python train.py --model="image VQ-VAE" --dataset="regions of photos with short descriptions (Visual Genome)" --train_examples=203450 --image_size=32 --crop_scale_min=1 --horizontal_flip=true --bottleneck="vq" --downsampling_factor=8 --encoder_arch="resnet" --encoder_norm="batchnorm" --encoder_activation="hardswish" --encoder_depths=[3, 3, 3, 3] --encoder_kernel_size=3 --encoder_stem="single" --encoder_avg_pool_shortcut=false --encoder_widths=[48, 96, 192, 384] --loss="l1" --latent_channels=32 --decoder_norm="groupnorm" --decoder_activation="silu" --decoder_weight_standardization=true --decoder_padding_mode="replicate" --decoder_widths=[64, 128, 192, 256] --decoder_blocks_per_level=1 --decoder_block="basic" --decoder_attention=false --decoder_upsampling="nearest_conv" --codebook_size=512 --init="small_normal" --residual_init="scaled_by_depth" --optimizer="muon" --muon_scale="match_rms_adamw" --learning_rate=0.0034 --momentum=0.95 --nesterov=true --orthogonalizer="polar_express" --adamw_lr_other_params=0.0014 --max_grad_norm=0.5 --ema_decay=0.99 --max_steps=7300 --batch_size=128 --epochs=4.6 --lr_schedule="constant" --warmup_steps=360 --weight_decay=0.06 --adamw_weight_decay_other_params=0
Rows from block 4 of the encoder of a small image VQ-VAE, named by matrix and row number. Rows with one number belong to one channel. Each number is 128 + 24 x the weight over its row's rms, rounded and kept within 0 to 255. All counts start at 0.
Before each channel's rows are labels from the 100 images, of 14976, where the channel reaches its highest value: "place" is the part of the image that holds the peak. Only what is clearly more common there than usual is listed. The data: regions of photos with short descriptions (Visual Genome).
# convs0: first 3x3 conv (encoder.blocks.4.convs.0.weight, 96x96x3x3, each kernel summed), inputs 0-95
# convs1: second 3x3 conv (encoder.blocks.4.convs.1.weight, 96x96x3x3, transposed, each kernel summed), outputs 0-95

place: middle left
convs0.5 [156 143 148 108 128 164 102  89 116 117 121 120 125 152 120  88 132 143 138  79 126 134 157 133 135 113 117  96 127 113 134 127 200 143 160 103 121 145 154 139  94 107  98 146 142  80 150 184 164 133 117 110 145 133 108 117  87 168 102 115  98 168 139 142 120  95 107 178  96 115 106 128 116 136 142 118 101 121  75 148 150 132 144 126 112 129 117 177  99 121 140 122 111 133 130 127]
convs1.5 [112 114 148 149 103  97 129 125 152 109 111 145 148 148 166 130 117 126  95 139 142 140 104 152 156 185 110 181 159 123 121 134  70 119 112 132 116 100 107 126 142 169 152 119 118 144 128  81 108 109 134 113 128 157 162 159 160 110 120 152 153 100 144 116 145 142 135 113 122 112 130 130 135 149 107 136 200 161 179 111 117 121 159 151 130 132 138 110 155 139 181 104 134 102 130  91]

place: top left; top centre
convs0.45 [121 106 127 134 123 109 135 105 134 153 137 107 118 118 117 116 127 167 167 109 141  98 119 150 130 123 182 121  40 135 127 140 146  98 116 101 119 138 168 172 106 108 125  90 108 134 140 139 155 143 137 122 148 126 157 106 144 110 153 101 112 108 156 130 187 142 123 136 109 107 120 140 148 121 124 129 145 137 122 129  44 113 144 129 151 149 148 173 115 117 140  89 159 166 125 143]
convs1.45 [122 110 123 123 108 131 144 118 133 106 154  77 149  76 101 137 115 128  95 123 131 119 151 136 158 155  75 106 158 146 138 111 120 155 118 115 141 122  91 124 119 157 107 121 152 145 128 104  93 100 137 134 105 133  82 120 100 140  89 125 130 166 124 122 107 113 163  90 117 126 133 119  90 113 144 146 106 112 117 112 173 152  81  97  52 102 125  92 146 143 121 162 107 106 133 105]

place: top right
convs0.68 [115 107 123 170 116 119 152 148 120 147 129 125 136  60 120 113 144 117 149 156 102 117 117 116 101 177 131 115 150 157  70 133 130 116 120 137 111  72 148 107 127 156 133 126 116  83 113 134 114 130 111 137 127 113 190 124 165 119 154 151 115 150 100 127 107 107 141 119 153 119 101  99 127 108  93 147 130 136 156 113  84 163 119 168 124  90 141  84 119 120 129 159 134  95  92 153]
convs1.68 [136 122 133 123  98 126 125  75 154 132 150 146 131 158 159 133 145 109 108 144 139 110 150 134 145 135 182 150 126 118 143 134 134 167 130 141 131 142 134 119  77 130 147 119 137 142 154 119 143 195 136 114  98  90 110 138 124 168 108 147 138 129 157 135 149 150 108  91 129 124 147 156 141 140 156 142 127 165 127 172 172 122 153  87  77 169 111 118 109 147 161 117 145 188 153 155]

place: top right
convs0.61 [113 142 109 110  93 165 121 138 115 129 142 106 123 154 122 160 130 145 118 121 118 147 145 186 117 125  88 157 159 135 127 122 138 136 116 111  96 112 108  93 140 117 150 104  78 131 159 113 163 126  86 109 166 143 104 170 134 127 119 108 143 109 175  94 119 134 108 124 130 102 138 111 131 111 162 125 154 104 126 139  67 146 128 118 137 178 101 125 196 157 117 100 143 101 129 156]
convs1.61 [143 127 131 120 133 122 137  81 148 163 107 159  78 119 119 132 138 117 133 118 111  95 101 125 164 167 128 101 111 165  80 105 139 115 141 129 140  97 130 104  78 111 167 173 138 103 122 142 111 134 127 120 107 145 126  80 112 139 117 107  74 137 154 126 145 130 163 156 101 135 128 175  91 134  77 125 156 116 119 141 141 118 102  72 139  98 141 108  90 131 111 143 110 140 137 113]

place: top left
convs0.17 [135 144  85 134 135 127 137  97 103 141 104  67 140 100 120 141 114  89 137 138  90 135  74 124 124 109 152 117 119 167 144 141 137 169 138 126  76 130  96 113 116 139 142  68 111 116 137 112 110 174  76 119 118 105 132 137 119 103 121 126 166 138 105 138  96 101 142 123 138 161 160 114 152 118 106 114 136 122 131 120 162  62 122 128 141 126 124  79 169 138 122 134 147 110 115 131]
convs1.17 [129 107  93 144 133 121  98 132 148 123 152 148 122 205 147 110 148 107 125 112 152 145 166 143 128 135 119 142 177 130  90 128 109 117 121 127 123 162 176 116 152 152 126 161 113 154 122 137 128 113 169  99 120 144 126  81 151 116 153  85 115 160 128 134 179 124 130 143 147 143 132 127  86 135 171 126 132 135 107 110 145 187 112 145  91 143 133 122 144 157 169 133 109 137 126  80]

place: top left
convs0.63 [112 116 118  89 122 141 159 139 134 116 111 134 124 108 152 103 140 119  90 149 103 117 143  83 108 165 140 117  94 127 140 116 106 155 120 158 148 122 161 145 136 113 142  96 117 128 134 111 189 140 137 122  97 111 134 130 192 127 140 109 128 131  86 187 128 131 128 159 139 134 111 157 100 139 129 130 166 110 118 109  35 171 101 123 120 110 135 125 132 131 153 128 147 173 128 113]
convs1.63 [136  90 143 156 103 112 144 128 144 162 183 140 135 125 131 139 118 149 132 151 125 144 138 151 131 139 122 154 125 112 121 119 127 137 112 149 100 131 112 144 112 162 132 172 125 148 128  89 105  89 108 116 149 153 150 117  92  74 149 146 124 105 183  83 112 108 100 120  90 119 134 113 137 141 149 111 107 127 127 138 206  91 182 113 165 119 139 135 137 126 112  96 117  77 135 122]

place: middle left
convs0.52 [121 159 159 125 135 131  89 113 106 108 117 127 130  97 140  95 136 106 166  66 155 125 117 150 112 125 135 138 134 157 129 124 122 111 169 103 150 127 109  94 172 152 131 167 131 135  64 174 147 131 139 154 106 157 123 116 140 127 144 150 137  88  98 150 110 142 136  90 107 104  96 161  92 111 111 109 121 121  79 112 112 132 156 124 100  98 117  97  93 127 108 136 170 108 141 116]
convs1.52 [154  75 131 130  97 135 132 134 157 134 150 124 136 118 167 126 121 150  71 171 132  91 135 124 176 118 101  93 130 108 138 143 151 183 102 104 123 127 129 154  85 148 153 100 107 114 119 126 137 114 130 126 102 126 128 122 125 120 124  98 106 166 132  61 128 154 112 155 159 141 100 112 118  88 147 109 110 140 184 114 148 134 156 139 101 105 119 163 105 146 133  88 111 147 114 126]

place: middle left
convs0.73 [121 134 150 126 102  98 152 129 129  89 120 156 124 130 110 108 126 172  72 110 107 126 131 120 132 128 125 128 122 113  91 153  95  98 128 141 139 145 153 113 134 140 129 146  71 136 147 128  36 133 124 112 119 110 131 149 158 124 161 160 164 154 142 128 132 120 142 147  78 150 120 126 118 117 152  99 109  94  83 129 172 132 128 119 180 161 150 127 137 157 135 141 113 161 143 101]
convs1.73 [102 148 137 142 133 167 110 148 157 150 129  86 131 106 144 115 117  88 130 130 135 133 111 132 127 159  86 155 153 108 127 123 157 123 105 123 140 131 132 106  95 117 181 114 131 125 117 170 136 144  99 128 117 193 169 119  93 116 143  89 124  85 128 145 134 119 140 139 135 178 116 147  98 172 109 180 145 138 164  87  99 143 116 143 122 130  94 152 149 154 106 118 134  83 131 151]

place: middle left; bottom left
convs0.89 [ 95 113 122 133 135 110 122 144 126 117 152 139 145 107 112 106 117 143 147 153  86 147  73 100 124 123 116 149 155 125 114 138 125 104 101 154 104 147 149 107  87 135 135 124  89 143 156  98  54 128 136 134 113  84 119 177 112 110 138 150 160 129 150  77 107  97 156 113  94 173 162 150  83 147 124 116 129  92 113 115 137 132 131 167 146 134 141 105 156 135 129 133 147 131  98  90]
convs1.89 [137 131 133 147  90  80 144 116 148 131 135 112 111 130 131 122 150  88 122 130 133  90  98 147 134 156  89  99 109 145 147 113 150  94 162 112 184 137 144 120 122 145 134 116 169 136  88 177 185  70 127 113 111 156 151 118 135 118  95 134  96 170 128 183 118 138 119 136 136 169 148 157  92 138 132 121 148 130 141 128 143 154 155  78 129 113  99 137 129 135  98 123 136 133 139 115]

place: top left
convs0.19 [130 158 152 125 161  97 130 104 122 139 124 151 139 102 161 117 134  97 136 113 126  92 121 108 154 144 124 116 168  93 134 113 178 158 145 138 106 140 133 125 147 144 107 135 101 127 118 169 144 111 170 141 132 137 138 135 131 148 143 198 151 175 108 123 111  83 136 136 131 161 116 130 104 131 104 163  89 119 138  88 151 169 134 134 161 102 132 132  79 130  89 139 144  72 122 100]
convs1.19 [128 115 160 131 120 153 119 143 114 109 149 125 164 158 145 134 158 119 128  91 139 164 134 140 125 157 130 128  96 156 149 129  74 107 112  89 110  97 116 127 154 132  99 132 177 120 113  92 104 129  70 120 146 132 114  95 118 140 115 102 116  77 122 119 145 177 101 121 103 127 134  77 164 120 127 121  90 160 134 141 101  99 143 136  90 170 125 120 165 152 156 105 141 152 102 133]

place: top left
convs0.35 [137 113 127 112 132  78 137 118 132 141 140 115 117 157 123 191 147 123 176 170 135 119 125 140 110 130  96 130  92 125 109 151 164 152 101 127 109 148 129 109 127 111 104 131 145 136 147 146 139 134 120 149  94 166 133 114 113  84 131 141 126 180 131  85 125 100 163 166 129 123 139 102 135 133 167 132 148 105 139 112  68  97 138 149 119 102 131 141 169  47 135 107 127 131 125 142]
convs1.35 [106 165 125 113 135 167 125 101 124  92 129 109 151 123 173 114 138 120  80  44 140 128 136 123 130  91 132 139 134 111 124 111 140  88 115 135 146 119 110 136 117 146 100 142 104 132 121 128 108 132 137  96 131 116  87 140 131 181 136 114 142  62 160 131 117 135 111 121 150 139  97 101 137 137  96 135 144 162 119 138 153 146 110 128 134 150 110 109 102 206 137 123 137 177 120 127]

place: bottom centre; bottom left
convs0.77 [142 128 114 123 111 120 100 115  98 115  99 129 133 131 136  80 142  91  91 105 127 124 128 125  80 139 120 127 102 164 128 132 169  95 184 170 119  91 119  90 129 122 120 107 131 117 139 106 134 153 136 155 151 140 122  59 120 110 124  72  78 110 114  73 139 142 105 139 106 106 101 123 158 105  91 115 145 119  85 126 121  97 135 137 107 128 122 143 108  97 142 129 129 143  91 133]
convs1.77 [175 142 159 135 147 129  75 106 176 118 148 140 105 142 134  87 148 159 137 121 155 155 135 108 129 105 148  99 136 125 138 103 147 148 164 115 133 146 135 168 133 140 108 159 149  88 123 143 119  99 117 121 118  91 104 128 122 167 177 119 135 121 184 157 149 147 127 155 178 171 129 131  79 128 133  88 102 130 120 143 117 180 158 132 143 118 138 120 104 139 122 135 124 130 140 167]

place: top left
convs0.51 [130 132  88 123  87 125  86 139 155 114 121 134 110 116  83 136 153  92  92 146 139 159 143 106 140  97 114 132 135 127 145 143  92 109 131 158 163 151 173 149 142 138 122 176 185  99 147 163 130 162 110 124 137 110 162 176 115 118 132  85 136 149 114 168 114 123 113 127 123 113 166 133 135 115 105 116 148 103  94 148 107 100 149 127 146 115 122 130 132 174 100 142 152 118 182 125]
convs1.51 [143 152 108 156 141 131 136 160 118 102  92 127 142 117 189 122 140 157 160 167 146 129 108 146 143 188 170 111  95 117  98 124 152 124 125 121 115 106 105 129 147 112 128 106 115 133 117 128  91 100 130 145  85 132  92  96 129 178 100 181 121 133 114 108  91 118 131 104 104 129 142 138 121 148  91 151  98 148 152 128 126 116  86 150 113 119 144 140 129 126 169  91 112 173 131 159]

place: centre
convs0.10 [130 133 162 112 110 172 126 139  93  90 125 103 161 150 132 112 110 101 146  99  92 126 140 134 104 133  91 143 144 166 148 120 183 109 141 117 107  79 162 139 121 137 129 125  70 141 138 126 116 101 183  83 168 130 145 137 152 127 154 106 129 180 138 108 109 120 104 105 118 101 104 104 117 120 138 115 103 159 149 105 141 143  94 144 107 119 126 152 104 157 149 141 146 114  90 151]
convs1.10 [132 118 116 158 159  72 139 119 181  70 147 139 138 114 149 126 153 111 135 138 134 139  96 140 143 158 126 152 111 149 123 125  96 134 103 150 117 198 113 126 132 116 118 104  96 141 108 129 123 184 108 148 136 137 131 137 113 126 127 127 122 116 132 112 161 141 151 172 130 110  96 156 133 150 131 135 188  88 106  93  96 103 161 108 133 147  90 102 156 120 114 120 132 128 174 100]