Rows from block 3 of the encoder of a small image VQ-VAE, named by matrix and row number. Rows with one number belong to one channel. Each number is 128 + 24 x the weight over its row's rms, rounded and kept within 0 to 255. All counts start at 0. Numbers have three digits each.
After each channel's rows are labels from the 100 images, of 14976, where the channel reaches its highest value: "patch colour" is the nearest of a few named colours to the mean colour under the peak. Only what is clearly more common there than usual is listed. The data: regions of photos with short descriptions (Visual Genome).
# convs0: first 3x3 conv, stride 2 (encoder.blocks.3.convs.0.weight, 96x48x3x3, each kernel summed), inputs 0-47
# convs1: second 3x3 conv (encoder.blocks.3.convs.1.weight, 96x96x3x3, transposed, each kernel summed), outputs 0-95

convs0.16:127116124135148113153082133131150130147095082118134153096121090149095134127116125148126109123136109125081139134155142152135040139140161129137102
convs1.16:132148101138106168144119145131122110162163186131123107137118109147126143159166095135121133136091107137085122112107097109140107138125123095160121092117160116113171142144088146143135141087163053113107110117112136139109098104080125085102164122139134112149131109132124109131170137122113106091
patch colour: white; pink

convs0.93:183131131136136104157144101115126090136107164078121129139090118139092132142134165127156121153098107144132162111151072104126095139123155115105125
convs1.93:108090118109095113127124114118172077109118125157167195154094122147134129142104157103126135126139095090119089108102103152159138142078107115110112088100151118140104099097111139120113124120102133127150125106103068142125149080128133098116097156132112135117094136119109100095099144137125146120
patch colour: white

convs0.85:171123118123142114131111125152159094081146136103089163144160127147143106099143164147150144109168120106113158100120163114155128115081101122135104
convs1.85:097164108114132138100091109095107124103146148127132126141090112146129146111119124122112135135105117084109129094107107112102130146129119119110125087154157127126147080091115154150104109121116138170128113115110111119087140077153073092122100137123071126148118111167123089115078166116098109163
patch colour: white

convs0.95:125147135163114174136158114164105109139153146083146154124144136149141097120135129102091125125183113176129120097123148129146158134159141098133172
convs1.95:141085123137149113128141102080140166165097120106132065133113200109114126116130143101100124124132134130130132109161100122127127122135100121105150134104131092100106109156152107106101131144129115179133119150117077128139150107134111119108086135121143154133151125095126124131157037134112138117
patch colour: black

convs0.20:123139136119114100160152111076105122128106109145139120085113153132138145136120136140155133112109131125117137121102072168194108132091078122151110
convs1.20:111120130172123127193176133141155109179123150124140156125158092130168110145155158147109209110132136158090108140160142133121134135148123153141114131120096121154161147138155126131139145123162086097095122142149149158147158138126124108166101154131124122100130114102158125166101125119131123107
patch colour: black

convs0.55:105106126068130130146165148107145156121073168120100126119109088096088098087137127128112129147107110127113167125092128134150145133124131152117152
convs1.55:113131120135144115115183130121106118150146186129141122114151111146121130110175133131136149085130106115130152140140125107136147121072080112127129110119112135097080139162110130146131136096149166128132166166104118107090079111106107136100131114118078176116149167121110171122156148115112141087
patch colour: black

convs0.43:131111122096129140107134150124119135136115130103114151157112135136095114131157168086107165143137119130145117137112093097126159049117068128106128
convs1.43:122118106129109169118116146120100093150125163142114097150105131133115132179123128130131127145126098133113089121144073121117118133069131122148133112110117112109109081112095149143124148103151136153139118122137147166130106123100132114112128061079126127127122142104108145146213111124107078091
patch colour: white

convs0.84:116140101090119143107134196156130136139145074124127127135148137138101137120157173124137150173153146128117159137088117140113132107114102091119089
convs1.84:132169086150169155110137107110136091141133144115109124124096105161127115134129121069133139117109102113099094092163111128148154127138106113110103113095142107116157082099102146091137139108132100149109127119112110140087128132146076093135093120136121118140110136166106106182089152082106112116
patch colour: white

convs0.52:110122110113149158146075137129132143116134129162083150092123104118120146109153135132148117152161108104148101142108129040143136097112122136147140
convs1.52:112109124087116148151124115153141093158066170136109143110120097125167127127118102133110116132158146137106076132128096175150122125102091141107106134125128113078125104085156162118089145108159112108114126139176124128124131090142110085162124127157057117135125136129139101130117118096124128124
patch colour: black

convs0.23:136129095140130112111128184087098116114093129144099124152108118142106100107147151091111165153102116151124152124127084111144093094134156131083148
convs1.23:118123147152090133100157104108144110114078164146141147152142150125117093126132134108126128108126115075163093148153103133157168128119127117124150111099129105123115126132105087109188147139115183088097106144106121115130097113121132137149094125097136175096126114081133110123158114156141185119
patch colour: black

convs0.21:124154110130131100179106151131113123163147133139123144128099129144083127130073121163087145115090132145139087110151110158131080142143153104117104
convs1.21:111137133136074091151144137093132156118119145128136125136144129118098137180165114102086148108102152078123083152150095119093117116127121148137160093130112133105094106074126133136174092114141091172140134140121162141146131152097128096116112082127122139128104137126158108101119132144156173114
patch colour: black

convs0.17:155169130135140119128117102158166098070148148138143092158136135088128146136110110139139131122138117069091152092157129166113157131147139149139125
convs1.17:125106111157088114136117148083129116183156124116122136113114138129119162159146100121139076145133116116110108148064126108110094165094094139153121092106137131144137088080114137130116116141127115087127138092131077127099160122120112125139155104127102127107098128080106138137145192121113142122
patch colour: white

convs0.66:133122133105154120150169170100180144145124106140191080157097120146149129137097092112092123152145127142119129143151121149096156115134133134139145
convs1.66:091104128097089127103151151133141104167099127143111113101138119087113132101131115133155124111151127095163161179128159100106144120145131151103097152126124115121104124147149076128157109166096119140140144129127088119142148114128113162144144151133097092105094160178141135101074172106116154139
patch colour: black

convs0.27:132114094099139126137133162153158118118146056149119159155079137154138149121119121085149152119155138123130114153158129168119152121114106082121119
convs1.27:116112149139145127127128149162125122104143140114151149113120122137121125163124173116136135137131108158116113089135070148170114124154101107142131137126142116113182089138087147105081148140085093125089092148142133169090140122153152055161144094128143146129097129109124107152110113129088122101
patch colour: white

convs0.18:140099151117087126105116161136123099143113168076143151122104105129083157177112130162119102176105111117128138173117146124148144116130103136119115
convs1.18:124140099117109115107120108144126087186116169100188166146152115138146164125136178117143170114113179108113154126095129145152130101098137115109130111149125136113121118099103168123096118137114166116130119104144093119116136099133135123140098183140105168083150123137123127118119170147113153158
patch colour: white

convs0.49:128118162159164142111088101113143144114129075137149139133157135167108110099112120150145091116133178110124139112111114127153162133064109135138136
convs1.49:088133119124100158142119130145118110177123135119115115120140073128120142124140109159120168125128132150118120139109147101078109134142147177118136164125126093128147148154147134185141163154132121127122172116088139140180135119149103132069122146133125098140159080140169122142130193112111122113
patch colour: white; pink

convs0.14:112124106113144115161138120138080152117143114124140081128110115154144094115097163132127137201103157115132138134091083143129103090145124153128148
convs1.14:098146132112107180109113111094117110163082154113135129093077146065089159121116094117135083141095103122078139146106111080112102163107119134151113082116120121110128131121124146138134097156136116131138142108105144099150125142145130141117133118129113097087113159162102098112137140113148159150
patch colour: white

convs0.71:104133170125137131163116152173146119143119129118119107109130132132124113118074137150112145144123127107082124097110141157145129130154058165092165
convs1.71:140065113169086127142090140136097120108120132125151150106123115130106105148162096101119089110130122164125120166098120102118164158112092102131152114098134139106077106139090125094150089141116129122090121113112137133115105104092157108145149069139135097125094130125133119104126162103098129096
patch colour: black

convs0.57:142120199142121102124120108125133108113160143110079090096137113111111152155152134131130090140114105125098096104112143100159140128138106155096166
convs1.57:129111120144096130119120131130138112161122143111103147125105096149143199140160117142171128140131124058099104124130139150127126103106105134088124079116137103096155142086152134124122108143175107121099151118109133120117143150149136107145113135180083123086140116103121119153118135059100145127
patch colour: white

convs0.87:114144127096156131141149123105165156122122176136153119157131134137135126120123125124147124102132169108089200092143080107133121098136096165118116
convs1.87:122129144127127077117109109105184122136150084155129115137132131098145118116111145125160114120072101134121114128119101136114123194112147143109068098131129134101090131127069105180133135121120146124104117111087141130114122128113138109117148116110120081147152115130121145154120205143124158131
patch colour: white

convs0.2:100128137114183177147112106106144167103138154129133118134122143154148147159169102131155135106120114108080159121129134136110108080135150174119122
convs1.2:161137127113129117108136142121132125122103104124141106144091151102135129123086111145110166162059141130088138119112133121161094088120151141121122125133142132154117121126059080138113136133167139133112088094115138102140066137137138071135151130138099113092141087134135148141138188132133134142
patch colour: white

convs0.5:157115156188130125115130080084147128090091118128139120130098157122131159157080121134140130139118141105103128107118115115136181123082125151122138
convs1.5:136107165131081164105170110124137122105116138150148127123112134126144122123121135110096118144076104104119117161097107151130166108172122103101098147119122097139118107128108122110127133081099159112147098160115047111073100077128157128171148132105125137112090133105144115127131123101126131128
patch colour: black

convs0.64:132113123097117120140089128153148111085129138131167133077141152135132142141093155127173115137104091088157135104171153159131097123105120166110129
convs1.64:134145146089039135084093124111114106164175139096151124139139112151135123128136114158140146131122140132114138134151129151140122150146095134119139096115130129136108118090138150132107161148150086168122151119108066129140127157128112125109106124129097167067156111153116111146134069122124136118
patch colour: white; pink

convs0.94:104131085122123113129114117148138156124107143066138130120130119131065117129102164131137170154110115120127161131094140166068106156128152132126138
convs1.94:161116140131131134087072118109111110164141148128126107127098125150128123113142132168175147125141143132078110130141122135114142113141135131097133086157142100127164095099160148117130129148124056127104154124133122099091108131153083100143108141185123137105124111142167103148146127060109118127
patch colour: white

convs0.47:141127145150145130166157144128137113126102133185116133120160107143085126133104130108141179134101089145116143102093105154134111079130075121117109
convs1.47:082125145128133114131176115115130116122118154150138133135147117100183137136161154114139103113138138150160128105139110142100146147125108105193137136107146127077119154136100127142109180117086149091098128135095168145164110119157169102091110091099127091142174127098154107146136120111136107120
patch colour: white

convs0.54:161140170197137085144120121121090101111156150189094123099137166143111125107110166117127134116125099121110112111118148130145155129117133135132134
convs1.54:174111119117121117104116097149154168129110159121135129103125113139179189109121118160144127175122183128116115131113124144119134119102102145141179145136133110103106138102177114117130123154134125128116171104123136135159115121175126118143090129189109133092118138118124069131141111093104149161
patch colour: white

convs0.90:105122103107120129130147112153145128128118083154139141150114128156121155138194181085131138127118111146138149144108118146094148107124063107102137
convs1.90:124128121140131157139103108125130097116172148153125134152079135167119133152132128110109135156128119125130091109126106158149117144152140103132083164096122103141152109081071127127105113085119132161148059108126082143078139105142130116146104119106141136125044146125123124126144123142121120151
patch colour: white

convs0.63:146115088111111134110136122113132130133129148184118159125100119151110158113157145116115137135156091095179090132150113149109101124089071099120129
convs1.63:130150125140123097149099138151143141157185130092165143169088144147144112162113184095114150119151117163154122098158122167137114103190137151116134128122108123125159147110134173171100111123130130082148126151151136124152149174131128136171127141108133166097105128154131100153132122139136128146
patch colour: white

convs0.34:133108160122150169185127160123171138159115081117136146095125094123109129127097090130126123113132111112098089116116138111127124129106083163147100
convs1.34:145098152146114104125117135116130146120144133110117104107124138116100113144126127139191149146098092096098129137098143092199149163154152133139121129089117127080127159163144129154161121085094110108135144119141152120147075144131116128165142103148098113138108130159103153127148100071163128116
patch colour: black

convs0.29:132134182122132125158125120125126108128122149131102096122187149138116094128099174136109112124077164126142098137145125110142114178111166153137158
convs1.29:141125108099088151139111125110109093127131134138123186136085145143142145139148115135086133133158135100115055141140112141090128112156128150097104112135116125141125101068158160137123126127178120160155141139125089164089184090099108116108091126111098153113151131140129107100113136127131133126
patch colour: white; pink

convs0.79:167136139150040111135139163107123118123146131131148121124145129111123110098154092183140124095121131132142148139111146122160103172132122157152128
convs1.79:087118143158131129162108132154114129085125163077123127147120084144180115154098160126114138129145099144106131125055134139109145080119098114151144132179106126148134157112116150121106117139129115117117138154117101141162136174114116151160109135143134087119116151118117075117112143124104176105
patch colour: white

convs0.40:093110054110114115106140125156134147141112136093136139115136121154122118130139196125107153175114131119111157150142117153104084136120137145095115
convs1.40:185164055136131125131117111130125128147133136106106140103087124116176149132148142127149115120140156141130086115148108153106109116168147110090132088083105152128151080123155130125099134113146064139104127112118123102115139144141141104140085131157150153173113133138160113136112111090130105146
patch colour: black

convs0.78:139143166141118077161173108141117135146141114151140154115128108118136134135087089170133111067164123117154114145137150159142106155115096126116110
convs1.78:133119107136102105133139108105116147106113146126127104105151114108113091135134182132160182151149104149117112162108154148098146131130120114097129147098137088143152102131102113146123180109058150139147084118132084146116118095102146103093139129115125151126112147150143091132108134118090092075
patch colour: black

convs0.42:156139136164126102144147116098139111113125095143154146137092185123134132125103122124132160119118108118152106134164130139118197112162168109157090
convs1.42:119082126150099119102129078124116123078101136126099135122138084158125108142133140106127174135141093132122110139125111137111185093138106119114135112091136118119107111133139132089161107083088116082099101115118127140097132128111152093145144120170129147121127169147139121129121133094061096093
patch colour: black

convs0.11:106137152125137106125139125136123112130126130184092126077121141158076109141103140114083141172104115143093140153068119138148138136130114113113161
convs1.11:133116113213157123122115130183146137099142144113120153097113127137156129060106147088142113086082146153142122138161130127134126152145106132150148111107115129066115135123138130132112113105122147126085087159138157113117134144116136090135101075119121123132125120134157141095128163119104102128
patch colour: black

convs0.67:137124122096119109130095118106125131128179119089097151116133134134103080177101116131111135181166111115102147155154134099090122106134150138148101
convs1.67:112146139104120092085122135109109174113111092117147134117071145123137152128098128112120155132114140098109096144103120116139122117103134134107107102098158148147127104109105115140111138126132129128157089142164108070120124154134099152095089148123118079130109083075129112119128201110100128160
patch colour: white

convs0.28:128146166137113104111146157099128143111185130094168142138117124109117155155144111089140155137090130152103103113110091090147157101109090108134123
convs1.28:123130124160106129101141156102112068132145120135098127137123103102164154150125082136161166102125151159062081110152113112120104132139110121121148118140110138149141139130122134140143154156129130096125140126173148161102109141103154142117102057122132114084158137149136151171139166101113107110
patch colour: white

convs0.38:151130102136117102116132124113129129119100168186132113183095157120136105115118099141142128098166127102162154123105099138163167112087105124114142
convs1.38:125124127117115139124132098115131115110131162170114123114123106132115061164145123125138126144130077133110116120110088135170155146072105134111069113126150102115143113145110116118143147090106072107082092084118099123104095104111128150154109147153141112123105159160115122102087144125131119098
patch colour: black

convs0.24:116135118112155131139152142125098146127105124106170088094097107126155097133154146166099146175125097164128152169137127150101106136127079147137154
convs1.24:155147139111120143118089084108151122118115135107100144094061147112137172122098127121107140131083148113110113109129095097143082151107146139132109108109114147143151148089097122153128117097153154143147077122078148087126121148146123117134150132136120097073167126115121094132149168156130148139
patch colour: white